python train.py --horizontal_flip=true --levels_per_channel=4 --vocab_size=65 --width=256 --layers=6 --norm_position="res_post" --activation="star_relu" --mlp_ratio=3 --qk_norm=false --tie_embeddings=false --beta2=0.99 --batch_size=128 --epochs=29.8 --lr_schedule="cosine" --warmup_steps=1440
Rows from block 3, named by matrix and row number. Rows with one number belong to one attention dimension. Each number is 128 + 32 x the weight over its row's rms, rounded and kept within 0 to 255. All counts start at 0. Numbers have three digits each.
# v: attention query, key and value (stacked) (model.blocks.3.attn.qkv.weight, 768x256, the v third), inputs 128-255
# proj: attention output (model.blocks.3.attn.proj.weight, 256x256, transposed), outputs 128-255
v.150:219135154129137153066153096144163049098161111138112176154071141121127149116111142122140125078150143120228112140134097132091135124122107074125106199100154115164143192147172151132152149122157119140109149129106118111084129118097181136069110179060106139118073118145151180079142175124129180123155104133112113157131117077199193160106125189107071151124161094141127135141103129104119099131138
proj.150:063119163165180145062104137141139171140139040092153091119172115124098109121107134086116140132126084180105125094113099104099109148130059121142151136148131124122139138123164125113139128096147139227119094132214133141111119197165089176133110138089150127128133144099105092140138140135141102217079131121154147166180151098123194103156144113140143105149135153159131112080168170083128133118105
v.151:171122128111056120117104122219106106107138116114122135093094153119185094117087143127178132116096152092118144136116126169139137136061181169106122138060136151178123092126099092142132137120105150131161161124088123094094137120152178162179111147208093139135101141158128169157101059169162107123111168111058084126076109138177169116130206121146151110126151139108155092180077134120125110146161
proj.151:144135100122191150143121095096139155124131152130108165085146098152150149097124141119145111137148163123135102154102180214155088154164144161130157065082112079072078185118104155096114121192133130087128109158156156205131136152093119108176127055139121116106150127103152108159095169131120121170094194083139127097117160114106053127127126137092124073133117115105063079094119118158116131134150
v.152:082119141075052140116135153138095083142070124072140116142155175110176108143102127131126102202122140122083139108128182108119139131132220171152183062160105141136114048139096107126129130147111162091141124112169127117143124121127050136194141094173087133138120121124178205105118062106182119126146136114138146160099114202156092116166121096111125098159114137067151103111107068119141145125121
proj.152:144148084115124100202119105125147143110094217160081182093144125108146137074158083173102114127122129091115071178112153188163139137136148174122065115107132111149091111145100101110138075172098110034134147125123162142125155128100182047109165102127146129135112137127136112139119130117072114077119111162122150088111114174076108160121101111131095177040140140126095136121104095170127151106146
v.153:174136120151112149115187138163138047112116170124147125122112113085083138138093117126138153098158177040153111127105150144116126102118089129208154185076158117158118145113187163126117056104150149165144141119161125145098140118091137143071188067071106142133085079144114156149135172128122154112132118127087133139145108098174067143115125153074103125126165107145121109193101100090097075153111
proj.153:136114118090199136111141089107180200117165034115118161113158123130145131063116162093168100155123057186138124123094081120113093137132111128143170047134144135136177156112093122129188064125178131123092112096161157100105108185166094090191082213157143113134148152097129098131142114134140112170084146128158129179143131122135212121138203131117110126119119137111121094113119194093122139075143
v.154:091140096127153141170142076071168053125145203167108131152119133126122164175166109109102094121155115102113148119137144171096140112139122162127100099061112142124125132101165201106087111139149097080137105115147143137159128089105125125097108103142128136121072188139136126118159185131098169026109121102129177144123121104201041146181116183103106131130147127122135109078088013156115151185119
proj.154:157141124176132155124105140159145094114128117129110080104148153096126123083088091080102143108086112138127131101097065046117118136087108111142098131160156110163089137140142091146126118095096141118131095119168130113120090229121116058106098180169169153141134105119160145206122062150145122147160084172125115170150126174119172118134196121154116118146170125130195157115145183094125106113110
v.155:120115143091086124152138154156067123150063127103124063112167081107144099189125115178104162185180175075094123140095160071169107146154174209122134079175163115136090100141122034122113149167137146134121096144117142113169131159098103153166166166102109135156114089125107161148107042120120130170125171139169077135144123226090110120106182071172141085123089120143131139119168090063111110126076
proj.155:150121099114128128158125116042169148110135147199099165129095189208131110109139200113180100156085101153153106204184155150167146138141100139144101110092089137119207102133094172111145109164113104040121142127113136127136165089125140109138110108173141104132132142121148105081135151119146132110118187113121174091095147103115111119148059112112102170124120119147066114161071126155086171164204
v.156:086128106163110149140105115102211106121131130201134164118104145178084098120159132054175071141104109165090116142188123177125106105106099150127115110111111145139186104142128185147136139088137141093130103115109121130134121117164161082085094080163115140099128195139122122145151181125150117062128104107071167123105143088157049115204093109105109108107197119138128125139082092162119086142215
proj.156:124128142118143123149120104171089117145108090064092065156162063128166152089128095148095159130162144086136163117096097092146108101152155132087103141136138139118052144119129030134093151134138141145146146144121136115145091160130085206178092142135116112117129092132150139161090069156132119205158114136144087148154117149136165151099208124127168083107109123125156128123201137079146125126056
v.157:137130130114105134120099105094150140158168139129120194192074196151151098133157157088124097116076119197142098129194101136127135130138158123105114093184083139116189132151036166162146134135139114040125108129057149114116130130183178112145041168145113138105160196124121147107095133109150144094140106107155138132124136147115154119157105100154097127132127116125166132116056162165153148074187
proj.157:068152144167107160130099126193098105121085178089134051145155073131089124139149091170081152109151164068095151132145143111127118107147133149099068204150102142131064121148146065112065173104104131178143119155173120120146147145113126164056176061067129144107081142123131136129125145147130113166144089136099141090131123123130111131088130128134177111120170145162141148139181061138134115145121
v.158:032138130105133118142143167104131124130052156151155123068128134178102131113136135127152143176156138099085137098122182181125104122124126132168179088099129149121165069134135166128115079085100143090143137111154093121133135100176045137132201043160034135108118089137101068122144101106167162115132111105095131096108107157145048117170094077100152148125133125131130119141131017144119085176136
proj.158:154143071081130151150120119087159098107156097172111139116160104116158091043148076156138106146134135100130145169102079118145130135137164109136110099137159076130121111126104037125117137131104169045118156138195124161135118179103147100184124135184147137131175121112182144138124088122137118105116101144146120130133156178144125139145248135135134128080139150090096101115121160127128149109143
v.159:117139152116176116154144111121107165134159130139102110114119097101148142145154124178087147136171134096137155125101077107110111142167148159076091078100166113135097095137147060124103181150166084105119115145115136110139120147088098121180115198132127127155088148133100111118142073133112164138144143156196089141139118185118209137085196110189158136086091106150131140057209098111146154126070
proj.159:142125133169082152077112164034129066129140150214139102098075188198097112149098182067124129111092132171133141144175153080129147150108074117145114147127092140125179113142176199121117158124073129090136113126100104135153146123123140129086133087157141136151141114125136139153130139124155131093142135104112152099128148101133093072140074140149092154187126124129118129154099107134104151228180
v.160:082131150073140117133153115114120096092103166108204112059110127124140126102108132148135143178150159112131182130118166137103147128165074181142149060049167153076099085118130158162138079130138176055160158130155113155121126097116076103178101050195085145144092158144126099117174086096122124065132158156125104162134110163148109151131132042107100110106117120126078090079093056069120137151085
proj.160:170133095196120150127111141164127143139138113169092125147157133127128121106125103123118103076134094108129090133121115108128114114152164110118108188190097097219128136154162089085137188115096113173100087135216135095141138194134134177094156182047163128126143107098158163110077170159142145182097109092169157103126145088135149072124135178130157122163156145113153122182138160139141131102138
v.161:089127064133182104167129085104143125127170140169189062109096172171188117137128136130145097126105104121114175169135133141118142141135091150098119079110124135096137081150113200132079121138121091015159167139089099161175127111118112124124091097236091114137193186147077090088159128147115116057172121104146113110116119112079118130151127073130132151126122133172131067105074109194123161137152
proj.161:094137188124117146093144149138127160139111103111096150159168115052121176119141073097147156095127123141137063093121117143117085118139153118126114188164122096185129182154155091143156116106182155183102071107168169042086123142177133208128170114062075137092043129104134154166082119111116115161102137172148161136160106122126120159129185174128154101182127118084091207127201146125133109107123
v.162:168129106142153114087114121150157158131134170121109144167114201109128144135161147099117134081118098147188115125146100115130145097125099085156121188125077132113137251139102198127134100103159118199135099108112117108121147100122170152082106199073147128099107155133130134067106176125085158151066139126105176095137129070141097134148057164104118166137143126145170167129083203169120137077149
proj.162:117128147085115162132142146120135104111130129127154104113130107175123135175137132132112098144102119162069152106141161154105122153097152135102170029123141125124173061111089138126117163116117145035114130124140121191097126163137145079133165097182122164138153122131122131163128093149105096069169102117117115141095135200129137124125239124150114125106166144124087101136120097186115104184154
v.163:105123089113130134203144153095096144176161163111108126146126118158150138140151119144166119121114099051081140132125133155140133140111191109113160058171082126140153021140095133117093105155079108012140143131123144125158143126111107120186169037208120110131156090137105135174098097154186150071148059083174112088126130139143127132105177143148146136139097151127140080146111094185128160140094
proj.163:120140130140127141061116112170114142094126074134154156134163132063121074100103140091129147120101165171140066114142091102142112157129077108166127254113141109130089228126161079140143164113178165216125135128153127142100127147167168115081121171041121168129100166092151125140154134085101080182099181193154131184174143096128151144113105142120114111118109108106109173107162154105122147081138
v.164:170124157154192124077162122144160103131171194139142147148151141090092131062125122128085119053137152059096118130101109087098178100133057079188142190101091102105109181124171163119109046091125112140153190137143091175097136109074135154091151108100178107107086180134127071121136143116109126087089101144122166137192111047106193144136111168098145160127083141175111124136110189161133153088091
proj.164:122124106138081208179100118139149157095095103106171041161116114249113125166124133121112129130115125175122150107164145101152092134149185217077108062123133126124131102128116124116119186129130141141115102132117109137120150110161112113125150124152126157150142142153146163201138134149079108130206157090100125116094160172149070136116177160090102068128185096108141135240113107135111066176166
v.165:128131124148118147083147132128160114169083127148114138137139152107120143138156119092168141135160132142157099163123143137167122101097124101160153167150095112140151208124164175102125112124133119211118085116119112122103117108116208202066158182063096116109138097140081162099097161130111152152071148103090183122094120084143082136198074163108129174154144110151157178150089173156106073112153
proj.165:121135158071172152187087142127140153084119157138122047130118134174082105163142173147105121147088119167095186082141112110088168154116146133117086069095162163112125078107056133153107127107123146006120150117146150148126126147107082074152123093237157155121113154117182137118159111129111133109182139143079099122141114176127124129086216084143146106119159138140122089107110106132125125162122
v.166:133132062188144183130136139108178121136190119176089159173146104093108136131161120108089111092119121103173105110124071089062143116106129052132141147166115077174131117193141134119135152105114129146099117146163122118101112157083126090084150105101158134119108151128152212186147212098156100105114063128154188152139148060173165144131129204118151155135127103108156171132231169195139146120139
proj.166:112108177088118077159135097133120150158105116076133133136107164148143149151135182131147138123119134151136163120138178148152093111129130167124120088079132166109137150096119152148105095140154095112168142111020121113120126061167131160174120126180109093135120123157075093144143070154088135117142149139108094097133100168097073147121105105118127101102091132129121129133092099105124109144097
v.167:167123153167132126081112082156181117117127097156118111166126150103106118150129144073119118105130115183163102146149107129154114111120090151140090196109133135140145230096155145128136177105199093222108095123088150120109120142146177153045077235067142120125139164119113106072132167150084116182108157119090136139119125083124137103153095147120123124127170119149144170144102167124128091089200
proj.167:069130140064136150169129159063127122127119166127122103076104104190120172137160107164139142167132127116113188112108147153108147130119171139105140014130141137093150052151093163147119055142087145018126131125127116113134117080096090129190156044216093137110098109153118141170127119121147165056173092126090148114094133193123086175129176094126123138140143138119124105097142083146126116195113
v.168:086121173106112136148153151116105102127096093131134129082152053116115127091116102159144139158181162085062145121088163148124111132127149172120150083098170120146121016095192066109130115148090143098123158135156149152112121138125106126190178044143104118136109086127131117202137066131156122112165120134134096146118130169146147125121199128143128092121102120114075097136178056071120091191087
proj.168:160125074182143130160090109133129165125122139155114100147112152122105084092099152130138147131125142131176101147147097079148157127155112124164071235135124122125080175143135105125133135123129121194128133137125116087178136115103102143102076187109166126139135136120171147066153167099155153184110163114135128127165144057123112108120011136115150124141120106129189132145116167069142159065114
v.169:118126137085091158160114127092086135152062139075103143173150157114138109193147127118104112179127141138121098104150168114154104152126194211133130045204098139136120089126070076144153130169141153068125084113162180102145132150164063089177172101100140127129129096099119184129084071123200126125175076118169132140125146248154110120120131093141080076129118120117141131159066090090131137118104
proj.169:128124106138170067071143136207105101127183096160120201063157149113185098118130180151136084132137100115162157181102088137126169117113080051144147200113119150180169168107150163137120136120078122110131163115165113153118137146130206146086078165098151132119166115137106111063153146130134150164053159138140127138114097046145201127105081069140129203102112146112135103052150099137124173114133
v.170:141130178139178092142142118063144111167126130117080097194123141133107146159136122120082124119157111121104110133147135152152099125149130128100140174150091159138154170064154153098131147131177060114115081107094147108169147109144144190087153255084110103119144098114111065040122126141124198132139118086154133093112114110119138106138101197125127172144129135146135138139066124147136140115129
proj.170:121142118124123187106111162134143098063119095159168137074143112155121075098102108116127141141091133147122114121135108117116134162102124132144098102125164099134127115160110090131142110106092181110124144131214118171114120179111132070112144095115141198128137142114171152183125142098153089128142123148098144180142173165151116135137165116130112127105174118122112124128160108143112132163163
v.171:107129130147127160083151132134167072128101159148157149090157175073105132077141109134147135131154139113097137140101169132126151106116048131218198124103116111101104174106174195095100034123131133193138139121179098157097126106097177153091156077108107126139101141117104098131152125117094101078078153146086188135134135104127116140182098155091131156127149141124111131132098177143112107114115
proj.171:163119125104169154205117128165129197131101156139112018218121154204104147209138147141090115128124106174141145110143145101116136111154211142082083102111134157174142084133093129139115193114096133059129115118111136121136139122139090183153127162187158126123138121163149194075115122151098158148170150086103101101120104138139114132100154103132131079132151089133166116199091112129143097166100
v.172:146137140124158149070125120086157109132115153157148126162104196117124116147133143122077129125140139192143097146152134095132136138135069090164154157176104118103132231156119180121127112124161125134112085118133121121141134132108170172062133206069084136135157156107100137035134152103109136132109144127146170114138137125114117133175038119131121200140118110131147157106072176155126143062151
proj.172:117118188101168115173149144171141118115114087099111086112152119171162160181147122134135118122115081123129180087106128154107118122095155185076078048107133151165183056090109132155148119110102116057141131125147156119098108155145110117151133065170147121115104136154132131179099125178143142117148122125093120134090089157167143135115241094140134093139152147142111129147128080141096105218141
v.173:086135098103120170179124165069114125149163147173139110087099125186157126151139130153147119159139128130073145154114142145120121155121172103100150038138155120128161002172113136118085162151076126011110112141133140136135138145085149121168140040213042134141168114139112141178144114124159141065153117096152106101095145151163093133144174097172143153130129108095110103083153054169131145165131
proj.173:112123168139150076115143106157112146140105090107109145152162130011118132103122114102169176095124141116154075094126111121134107122151080123151062255132118121159092210116165077140155088121183115199137127131138170066141103140159105180121119141083137098106069149097142119104120138129132115191099143191154126159185102093091137137122115135136166096154073131131126181122148175076129145085074
v.174:112150177131178139110160125055151083121160157166115127134112095122084157146120122140065116132209158117144124165132118125086108116161080105107140131100156132144140138115180132127137150117190105050107070133119150130127130127082132148084127203080054134126083158140130133078166141083132179098117111133179134170118122099197148164149140171133101171124121074120089158072145039120137127154103
proj.174:131130143167116151171094132132160108090100055138148098071143122156138053074120116123151165105100120131123131110133130099139100153119119181123048130141152088169117123149143081108138096103089123151118134129210121122153117180136103119121153115106154144138146142092167144206120153166165115162155111127117143127151160175128054095137148140108148109130161147125135116177147122099120122163164
v.175:184132172167151152077119129111159149133168077188111128179126114132120132134130121126059137121162141189156083135137101066114119133137109068090128195158158109161146188155150091120132230119144107181069073129103156106123124159086174157063136206016103138129148132105150173070149165099113143180141150140157137136138146095131168136147071169162146173143118092112123194094207156136139135114145
proj.175:106123176095137082195141126093134075129107098060133124077103111145153146133122144134165166135126118092119174101126149167143124123101102199108065032092150154086137081072119142156160028136130097088168159132040126120155105080136101091177110075202131095133114140164103086211135120166165151097170108125081121131116109173130081130151152100113126107109124142151130126145099103102096104192123
v.176:192127070114195083060114035172142114123152085150138097205159119073139125158118137140110134081162093178182161131108126072113142133129140136161167184093184122104145174131146136114118112129137122187107115148138119178139119131118167196114115180102132118152156124098065187083173163141032123198073115087104126172173104115129081111119137107139159143163140145146172075139112115138135149159156
proj.176:157141152145138127163133142101144113135153147142139122099111149064196127113143106095139121111161151112097139130099090134098152149119074104057080061140106177111128055099165125139116142137119159151144083171113135074138134092123146077094171160109196127174080203201164094144115087160243182039156090140109121083117137135109176118067128158136115158132134097118129141112123154109073124133135
v.177:142123104108099167159115115183115169102142131113160159186181149041168095146144138116147091142039119083121151111129142152107139142113103149130124141152061178120067110078121177145099140126111126114153145149102105143229105119095115115120141085141172140122150182131113088100134126110130091064134139140122086134093125115082088166116107122121111083063077146116104155096050125155143165105093
proj.177:083160138130159135126130109064105140134169173101142168081115156160073182149147170158173132103141124141118135160152118090121105034142139144160193142117144123162140107195095157137129086113134081120189117131069117151083160098157140125156148160138111109099110115113113104139113112158105124155107142085135130112120159095126089127133070132135085146133099138152141085099139082093139152122117
v.178:148130166095138144125111143109089096179100153127179066117136125189141087157125143153147132176123147143103140156168175085171120146121154158105097080171141117107143078169113126135098120129127128099163121144149116110105141130131178193143200097133065137144124171098035128094129071126120126124126110163136118125115125199088121119140107024183135125130071130177143092127154048121144134100150
proj.178:103130161145107174083150182143157147121130117097174097126145092143139122081112136110084156109133114145113147142085179142158145109101108112126163158139157093120120133136121110071113122176123095143096146156154121133072129133092069112154064122179058146109122077139149091079103124078103128075119140059111151115166092165154197145173119160117103109153187145145119130146150157169140067106147
v.179:088124168112146133091145102025137060145088014187124141088142107194121095069124123111178144165187101177127109147125180096106117152119109147133170094153253111112200086129120123132165158135131163106112092128154120115146150141159169153144187215128092122131129121113145178110173075134130097124166153154088143145117141158159126123149124066155135173159165099113116131118144092099121102136165
proj.179:108112080127111137127115203194132118132089116122139144181135113038169136170078184115066085135107149128130127122130188164150100184098099090128145127136084116082116180136151114098080151136128124168120123124124058143094084147105104120137049099120082154116113142122126107084123119134138128094123117063160125104155049202144167161158106143151147127086170177163070149118085127174140055100146
v.180:122127123161054133141117158190136130160080156082099153119173102189067123069123120081170136165136150144111086130152181128184120107105130100187119188150111125134131166123132094138144119126108137167103111112144117166089138128152136085075160139111145140116128086111141092114105106130189108167112137108060135135127123116108166091148100125071093107154164116086119155168060150099105018154158
proj.180:171115126093146121128101108126085099095168096147092186119123175137192069083083121127114087142135149141186114057162119103151149162113146180129080079095121186083115091119167158138102119077138137150187135120152064103120157114158115132098101084069166108080072147189102146123130164117117166141137165164111110116145100130165090130155140148112100125132120115088051157130102099102156144106088
v.181:114119185147119128097101156160139204158094115076089102154125129049130143128092143126025111136157126219049107088169166092123104118139164129088106058104085176116101124134096091116111132132063138104122107106179175153074120144144129238179094101152159121138204108141099182178072142147162093188161118080153148150156138131107183088150127091157135078146122133109193130122166170147129127068153
proj.181:199141122110158114163130107112148143111110118170200143116167158200134080126167072144161109164052094101172125150077154141173132141098122127156101160113131098116173155161119103141161118143107114169101160126081153100091085128112147019106116181102070086114106105072194065122138179098122162070097152143126190143073116132163122161146151101107123137114154193145121127131128139098118159139105
v.182:213124147149135159126120105095107059130121131139171116119057152164146104175076104130116145135139169125125177189152092105112153141165069139087163091102154101124110157103082125149085153139193164136167111141106172122085102130092118145143081123137034138142107100153110198101177098110111115111180152206134123187105133102161108157142175086113075198127166100151113172117121130086129177097130
proj.182:087128126130080125075126169198145146140130084084099115155120073084115182110139117144110106172113104155154111089117217133154096106102168109139132158136179097144143122133166138103196110142089166113125139133083093101166148084100122089152130129190146106139097143102101104154124146087111060136128114106145153129136072119094157110119186131132151066094147148108151157109194136107111037145141
v.183:119127142127109164150145142148117101111111161124132180097137198112140110092064128169146140131103109102172108102104149122119141136117044140160203062104173119133148164109085182133140083108125144101146143112137104106171108098142188120165057143166094128131162122113128143112153101128082102067157127187098150126106132181097145153139106128084125181105189138105116149124056226152139139046108
proj.183:074129073087130094119086159123132111117164114153123150098106102061114160189182135124136071162080094163126116166187139108134118105114123113112168131160118117135118214126104141149088110134070137144162102124147093107174183164113077142195178061135104145155111178129117096135129176135111089164094134084151108148146158132103111122127197137167072144098140127176080114090144124079093134116142
v.184:086127199152159192135165112042171143142129043134104170100171087124071130013102114114111092137176133148082123105099137184089107137122085101172130114064142120114121060100141145108167085122086127081094148122155132142123139148161157135136153171171180117142143150122117120185151125135171113081151143118133157154162120111161197099120159177114160124112118116067115122102110112151132126174140
proj.184:122136031148113053153123119159132092155082127136138155170092146075151179180135162132117115169069129112129092174184145099103149173159129121105203090107136139136108198131147117161131159115082105126113128122073141071137110091095171175110067130159113141115118113138146135127110134159145093165096157100164125100087121112098075165147079119187116152104133169193118130085126119124124105090102
v.185:176123163133176154078141094150109168088131108098097178125128114108113095072077130166090098098182140205123131099107126127141088116119125123153149135049217118126142112102139056140178083118099160110106106119124136139070131149158174021146172148103104132128117142085219146152115103138195135117165089171126082158183118147145132111076128107128089125116167118105164108131134181048134110089134
proj.185:161114148148157133215100111112103054131125116131152149210149138072140137134151156083201120171104127102157091093151138084120179181142068095137126106146101170105119172102169123117081177134090162121135129130150113084178132096120053233060170141138138128129146131200115184111154117133149138140140129109131119154122102118106114134139152095143165145140046117132058133118111171097132121189096
v.186:134132094186157093091130137119216139119175135149109085158083111189097125127095137064132116081139104156121127144168056175098083104152057101123114152145112108137135222144129134133150119111180119100109073114142165155098142139172133129073066159114126117137137130129117126134135202135133132159157088127166140159141118083143166116113136125113129130162164093125181146144139134152110070057192
proj.186:174135124135099117126127113151128134112111079161130124135145135155172070122100086152092115135144162114133108125114134128151133169101147109119059133085088151125123008144141146146143172089149148163147161124084090131121116147140206077075139124066223130123127183109149147136146133144177130151086159161104143084109140096199110143135132161118158122113116153114105166149100118133138173162126
v.187:067137168143154115169184101088143173156120114124091132110148094121099164088137110172120122134155070117130124081094137162142103111130156095123151099091179127149170067178180106103171148118087108106086108119170147090080148112141118027134200133138160118116124131181186092189117135138192177079107097100120172110126125174169119109108098157130161123129105135107155128082191138138112098152121
proj.187:125102159120117154170126131117128106153074113139112142168124136152097124160142204124134110098117118119107140141145085147086165183174099135109130139150094108127131205076122111149120164136108099101065124098196151228158116192120129255076129098122087161151189099108149200107114119140130127181129118093134137154087138107097135119161145118141171168137104126162110098165090158182124127145166
v.188:134119111100064104129093149135123168108125104138095135094083140141161109124142139091153146103121139185077157156156126108087115136115051114112180076151158136116146157131087126149097173146106180117132124119050145186098117138119124132184049174139093130143139146140133156164094123115116065175170195114113082119123145103133114112158170085173125115142163113137105163140116156082115105067179
proj.188:154119105110113116136109141143096152155126151162151165121120100133160139161134093158104076166140145098177101114096166160189080123112230155130040171124105122152116130154133128105120109108167123169167161095048064100107076138142145058137093102118155100093083154119114088102134159171132133097136129154140120154121104157143137166166121092115147142106157145100111142129123106134127127122081
v.189:110121095178082121173084149131091226148158174068064056134131073072125136148108135114139097145083110121121114108160148161163096120111195114102044137143066155127127137120084095137128187112084140091128095097104172092112138135183133052138143112157169122103149084157178098159077158141214142148115090049159120102149125095111113111097143150130138084120054130094133113146177098123114097118154
proj.189:161115236117142118148152121151108123103100148115156175118171148226135111136174094135162144136102137131174168117100120121130131115156144097175109160114134131160118156150109154133133110133145116106113177120144159121049146146117108181136135159128107073118160122078102171140176129097112097122117154151078134165100114159148095141141101087132180137137146112141134149174110199124129176143138
v.190:152139090113138070091143098172137065064128135082174112158132091162138123163070135108087103111094128102155142130132145119109134107147098199131162116101158133141069120129148100146137116128124120162168161141077107199130108115126064113122006076142166127149134139182183104116166110133058131153154168148104112175091121128131175138108139108101092050101202128158154110117082129131132135143138
proj.190:123150117187123190132103121098121106117132123173122149098159126129081106071128095111142113127123119104112101101139087108108111139143148133146083131145121100138131073157149116109131157085115154144141130121255124142149141188138150088094138120067173146088134128071157153151110160140150119150120110161124153124099161102123118099161138132130159125125130168123097150130152123143141133103164
v.191:137123082086084118131121110169113083121064142070126179176138168064126115216157126117069110163140128110129115119137152111149138122150168180126107139190086161154087163127149116142125119161185112125118105123154161154119123144140078079094179080055146130110128103142144197059104147108148128145113117112165102140123143194149084129147067085100075124108120111116144156109071106091107145099082
proj.191:168153177146186154151114088080101151093160110143124099162145156174109122083066148140177197107131143140146143088132117095153108100062075132182116117129116143079164059173135120147121136122147136140136115114115082129146153074168095100101186137099097135094141081091122097143135076120101212106164114143137166112152130096148096118118169132084108109139066134048093143103107068108154135229094
v.192:226136122199087164090127101168132143073126166112125079161112178189103107091125150138114118099139188145092167158196124153097087132144112048108107113093151136096128132160131141133079170108122133149102124146138172151021150137145180126089142135126016139110083127096100130149139095125184168124090096145144097183153109099126106106098164141161124144143077089159117167161139058046142120133162
proj.192:125119169088178060185133078153145113150145109097054152101106107108145101149114135101159135103147134093111116083113151069145116114102088147095154152155154110161138194099095121081103121133104060106146130200073121104127144142137163081234144110184164160141122141183144120092166123098085139108144173121135142129205118133095142109184091114075152133114140119061122182125086145156124118120124
v.193:072110176156135176087130122066135042134111101115117172093166135123108121086114119134151145134152064092179095183101167184178151121113061191138155145127166109142165163119106188111111078128167129107131102131155129128234105135159195090118114055167131134136116107134086123089194112143119138067147081123108149160093142139187179134099172195099098188136161122115133115121109139181107117099144
proj.193:135141080128097121122142139145105137163171181159180126154083109175090188115106155128112110140133113171082145091123112165143137142122152124116140101103071157092132108102137098172121106137177144152089121120076107117055158086099149212112156135122067052116131077143071140136116138113121103193105159116104078093100110080164121169143097098151121094135102093138145123099087119115154135148123
v.194:154102070160048173125095102125121134085138073120140115070143113184116125089091117096163147203109078128149157177136105142154115125132149105094110128102197151134161135143116066139100224135092151182150144199136107161106158130150165085074057186205097143108113090132143108134125108151174139156103147145081100149100129119137107166127162097123127127192175113158066153147146079057134093152200
proj.194:183132203088145069131124092179158106144159158137053152120140132138150100192075110109144126103149160103079149094156160126139068135053136142122133195127156133114140142119168129118107076108163144079198086160116167094151121108125179164193171085072107155079172117117088169103163114116136097134189059115127083098158124100165135111132072129169121167092102151095178095095118145155124153084124
v.195:095156122109080164154179105070132144116132137139127044072110128223106126148119143094130135126108089123075126129120053174142143178149109104118088132133090157100140093128139151140132186131212060126153222157102159110074117142113077122093131127157106134145062133136127120155137120116127156141113088082182119061074121100150119141103162151194139130130094118119111140092155095192166154148171
proj.195:195102137130148053124119178153152112139112109066135136181116122110110132115082164141076110089135150131175153114134188104099112078114174144147162130146196107173137140155123105136065137103077088084122115171078115098139131103151117102162070103110105081143170186144093079054102155144160140131128197169175116172161073125063145102157079063028149159086130094064195157112131114090115118110103
v.196:105132223065147126177082123116100059144088117118101143177148192097135131166140147192105151164123154106131104088143172108138197137147129171160134144137142117118116108121130085141140064127087154106132153073162117145186134109175102113136130083106156151127142118116189135074143061103112122117154127140109169157123144190101171116180106117121066093137144144111160048095096164090125153126045
proj.196:097105089132121158156072140118032145140103133138167155107141141135070135116162077096152115127119110154147145143125122137100126117142102159104137102140092088121103077088073168133161120189134151135100185093083126128095130133112066157108132148156155116134116103108136145154123166114140099145108177104110082100105112114099118160092091182111140113144137143126108230146107053109124121155149
v.197:163151155155150152126120184178099148113075150129152210136111092109118127048125124159147194082124193082114169147080133104182153130113085095204170164107111134141144129137125061115114083133076171157119172137143091143067148130132135157122155042143118138123117081133076083138098112148140145171109147160112089054176130109096107116094150114117158139131135155147124113199128158088131107126115
proj.197:121102098060108092139132103123112176140134091189065105081121166107127138182104170152153113177134132140112074151120087139112130105165061147090078154138162105089134133098156145108211129098152162146119100132162147139167111156120127069153172155144168153122154132110185203175157101126125104106104054075112143122104205147126116144159123153222138085139112159142073058174110199137113129083130
v.198:134134123075056096102098136124104090126077107115126054111129154119163121194132126162128132240144103175099125123148161108134138147137142081168133139143135140124158130133167128105144182136145134166093037138152122109128164116139143146076156143080065137119135096084179141060125105103163162141091178124144174102083120158142097166187024064156158146159109120081143155118132032073134106177163
proj.198:137151172168151203142069139107162134122151108121104159139132087160098077094130079080137119096168128099098136120112125076134098153077164145108148152151127084128103129147107105113104118138098141139149177168167169160134129201152134090141121142089125161112110142089155118118137177124136128145171144163118078135130113129086140073089162197127112133134202150128118144103144153165128135121137
v.199:064129095061142100162143109106102077095202093170140091100111053118164130136153134163130153114128137111134133085066118150052127181137132101104153141142188137166106071144155101127127139127171113129128171115120056116207130134144101154151098190138147124155153096126167091128185178131101121137170197135142065074135125154115150114131151125180188134139142147119128043123164140125148140205106
proj.199:151112173153138129065126174109112173133067097137114200089175141144067111170036132146104132119132119170085121198125130134114108090108111125160104171079208134109157104138175092101110100104091147081129131162192170166163145157134109080107092090140135146128155198072144169144118140147127153124068073172119142127071143142131086135120161155136157111115120149108153152140189084141135135082168
v.200:133130130053119109116096185166097176189052134103135126125051157099211094143187143156116133199156179158140152143155149095187153118143174181168126072160106138122137135131131063140124090136063171104089099108121108111085131136119137149166181093111096138105138130128092137081051080106148159173113161137126085142146117158070121126197112029163107113123090113119176120138104110020090098121104
proj.200:142154174121162192188116090116139128113116102097092122152163094142102136130161092084152136094158135110154090087129117101136115150161102096096176123156130098150114088156095151125181177168129103161085190161086185161137113115192124109144148184114119181155106072083177127176175095116159147049136151081152106145132136155096123105108116167125118136167146156172070154145114156157153130148139
v.201:113116116130139106099120132156140128146064115127138157090073122072174075099187138112119146082162212126123134124150122109138157134129091171199139092152113130111150193127130096125108081129121181087109132114119111156103108165127117148166149084072131129127161098150027130131087132119129101185139156147138065109173107152121172106115148102169133109128077098129178110187132126098094094102156
proj.201:153149115122157170173156165111173147117151122154131135174126096148082186125092171141084128098108106126147072123121106108169132162194087095142137134140125115182156103135131120140164138113127097156016144157104185151122145108147160124127141144131075139172076150104191130152134107125148168029081161091173131170073140102081110126191165106111129109139158115137061125123073152155154135146137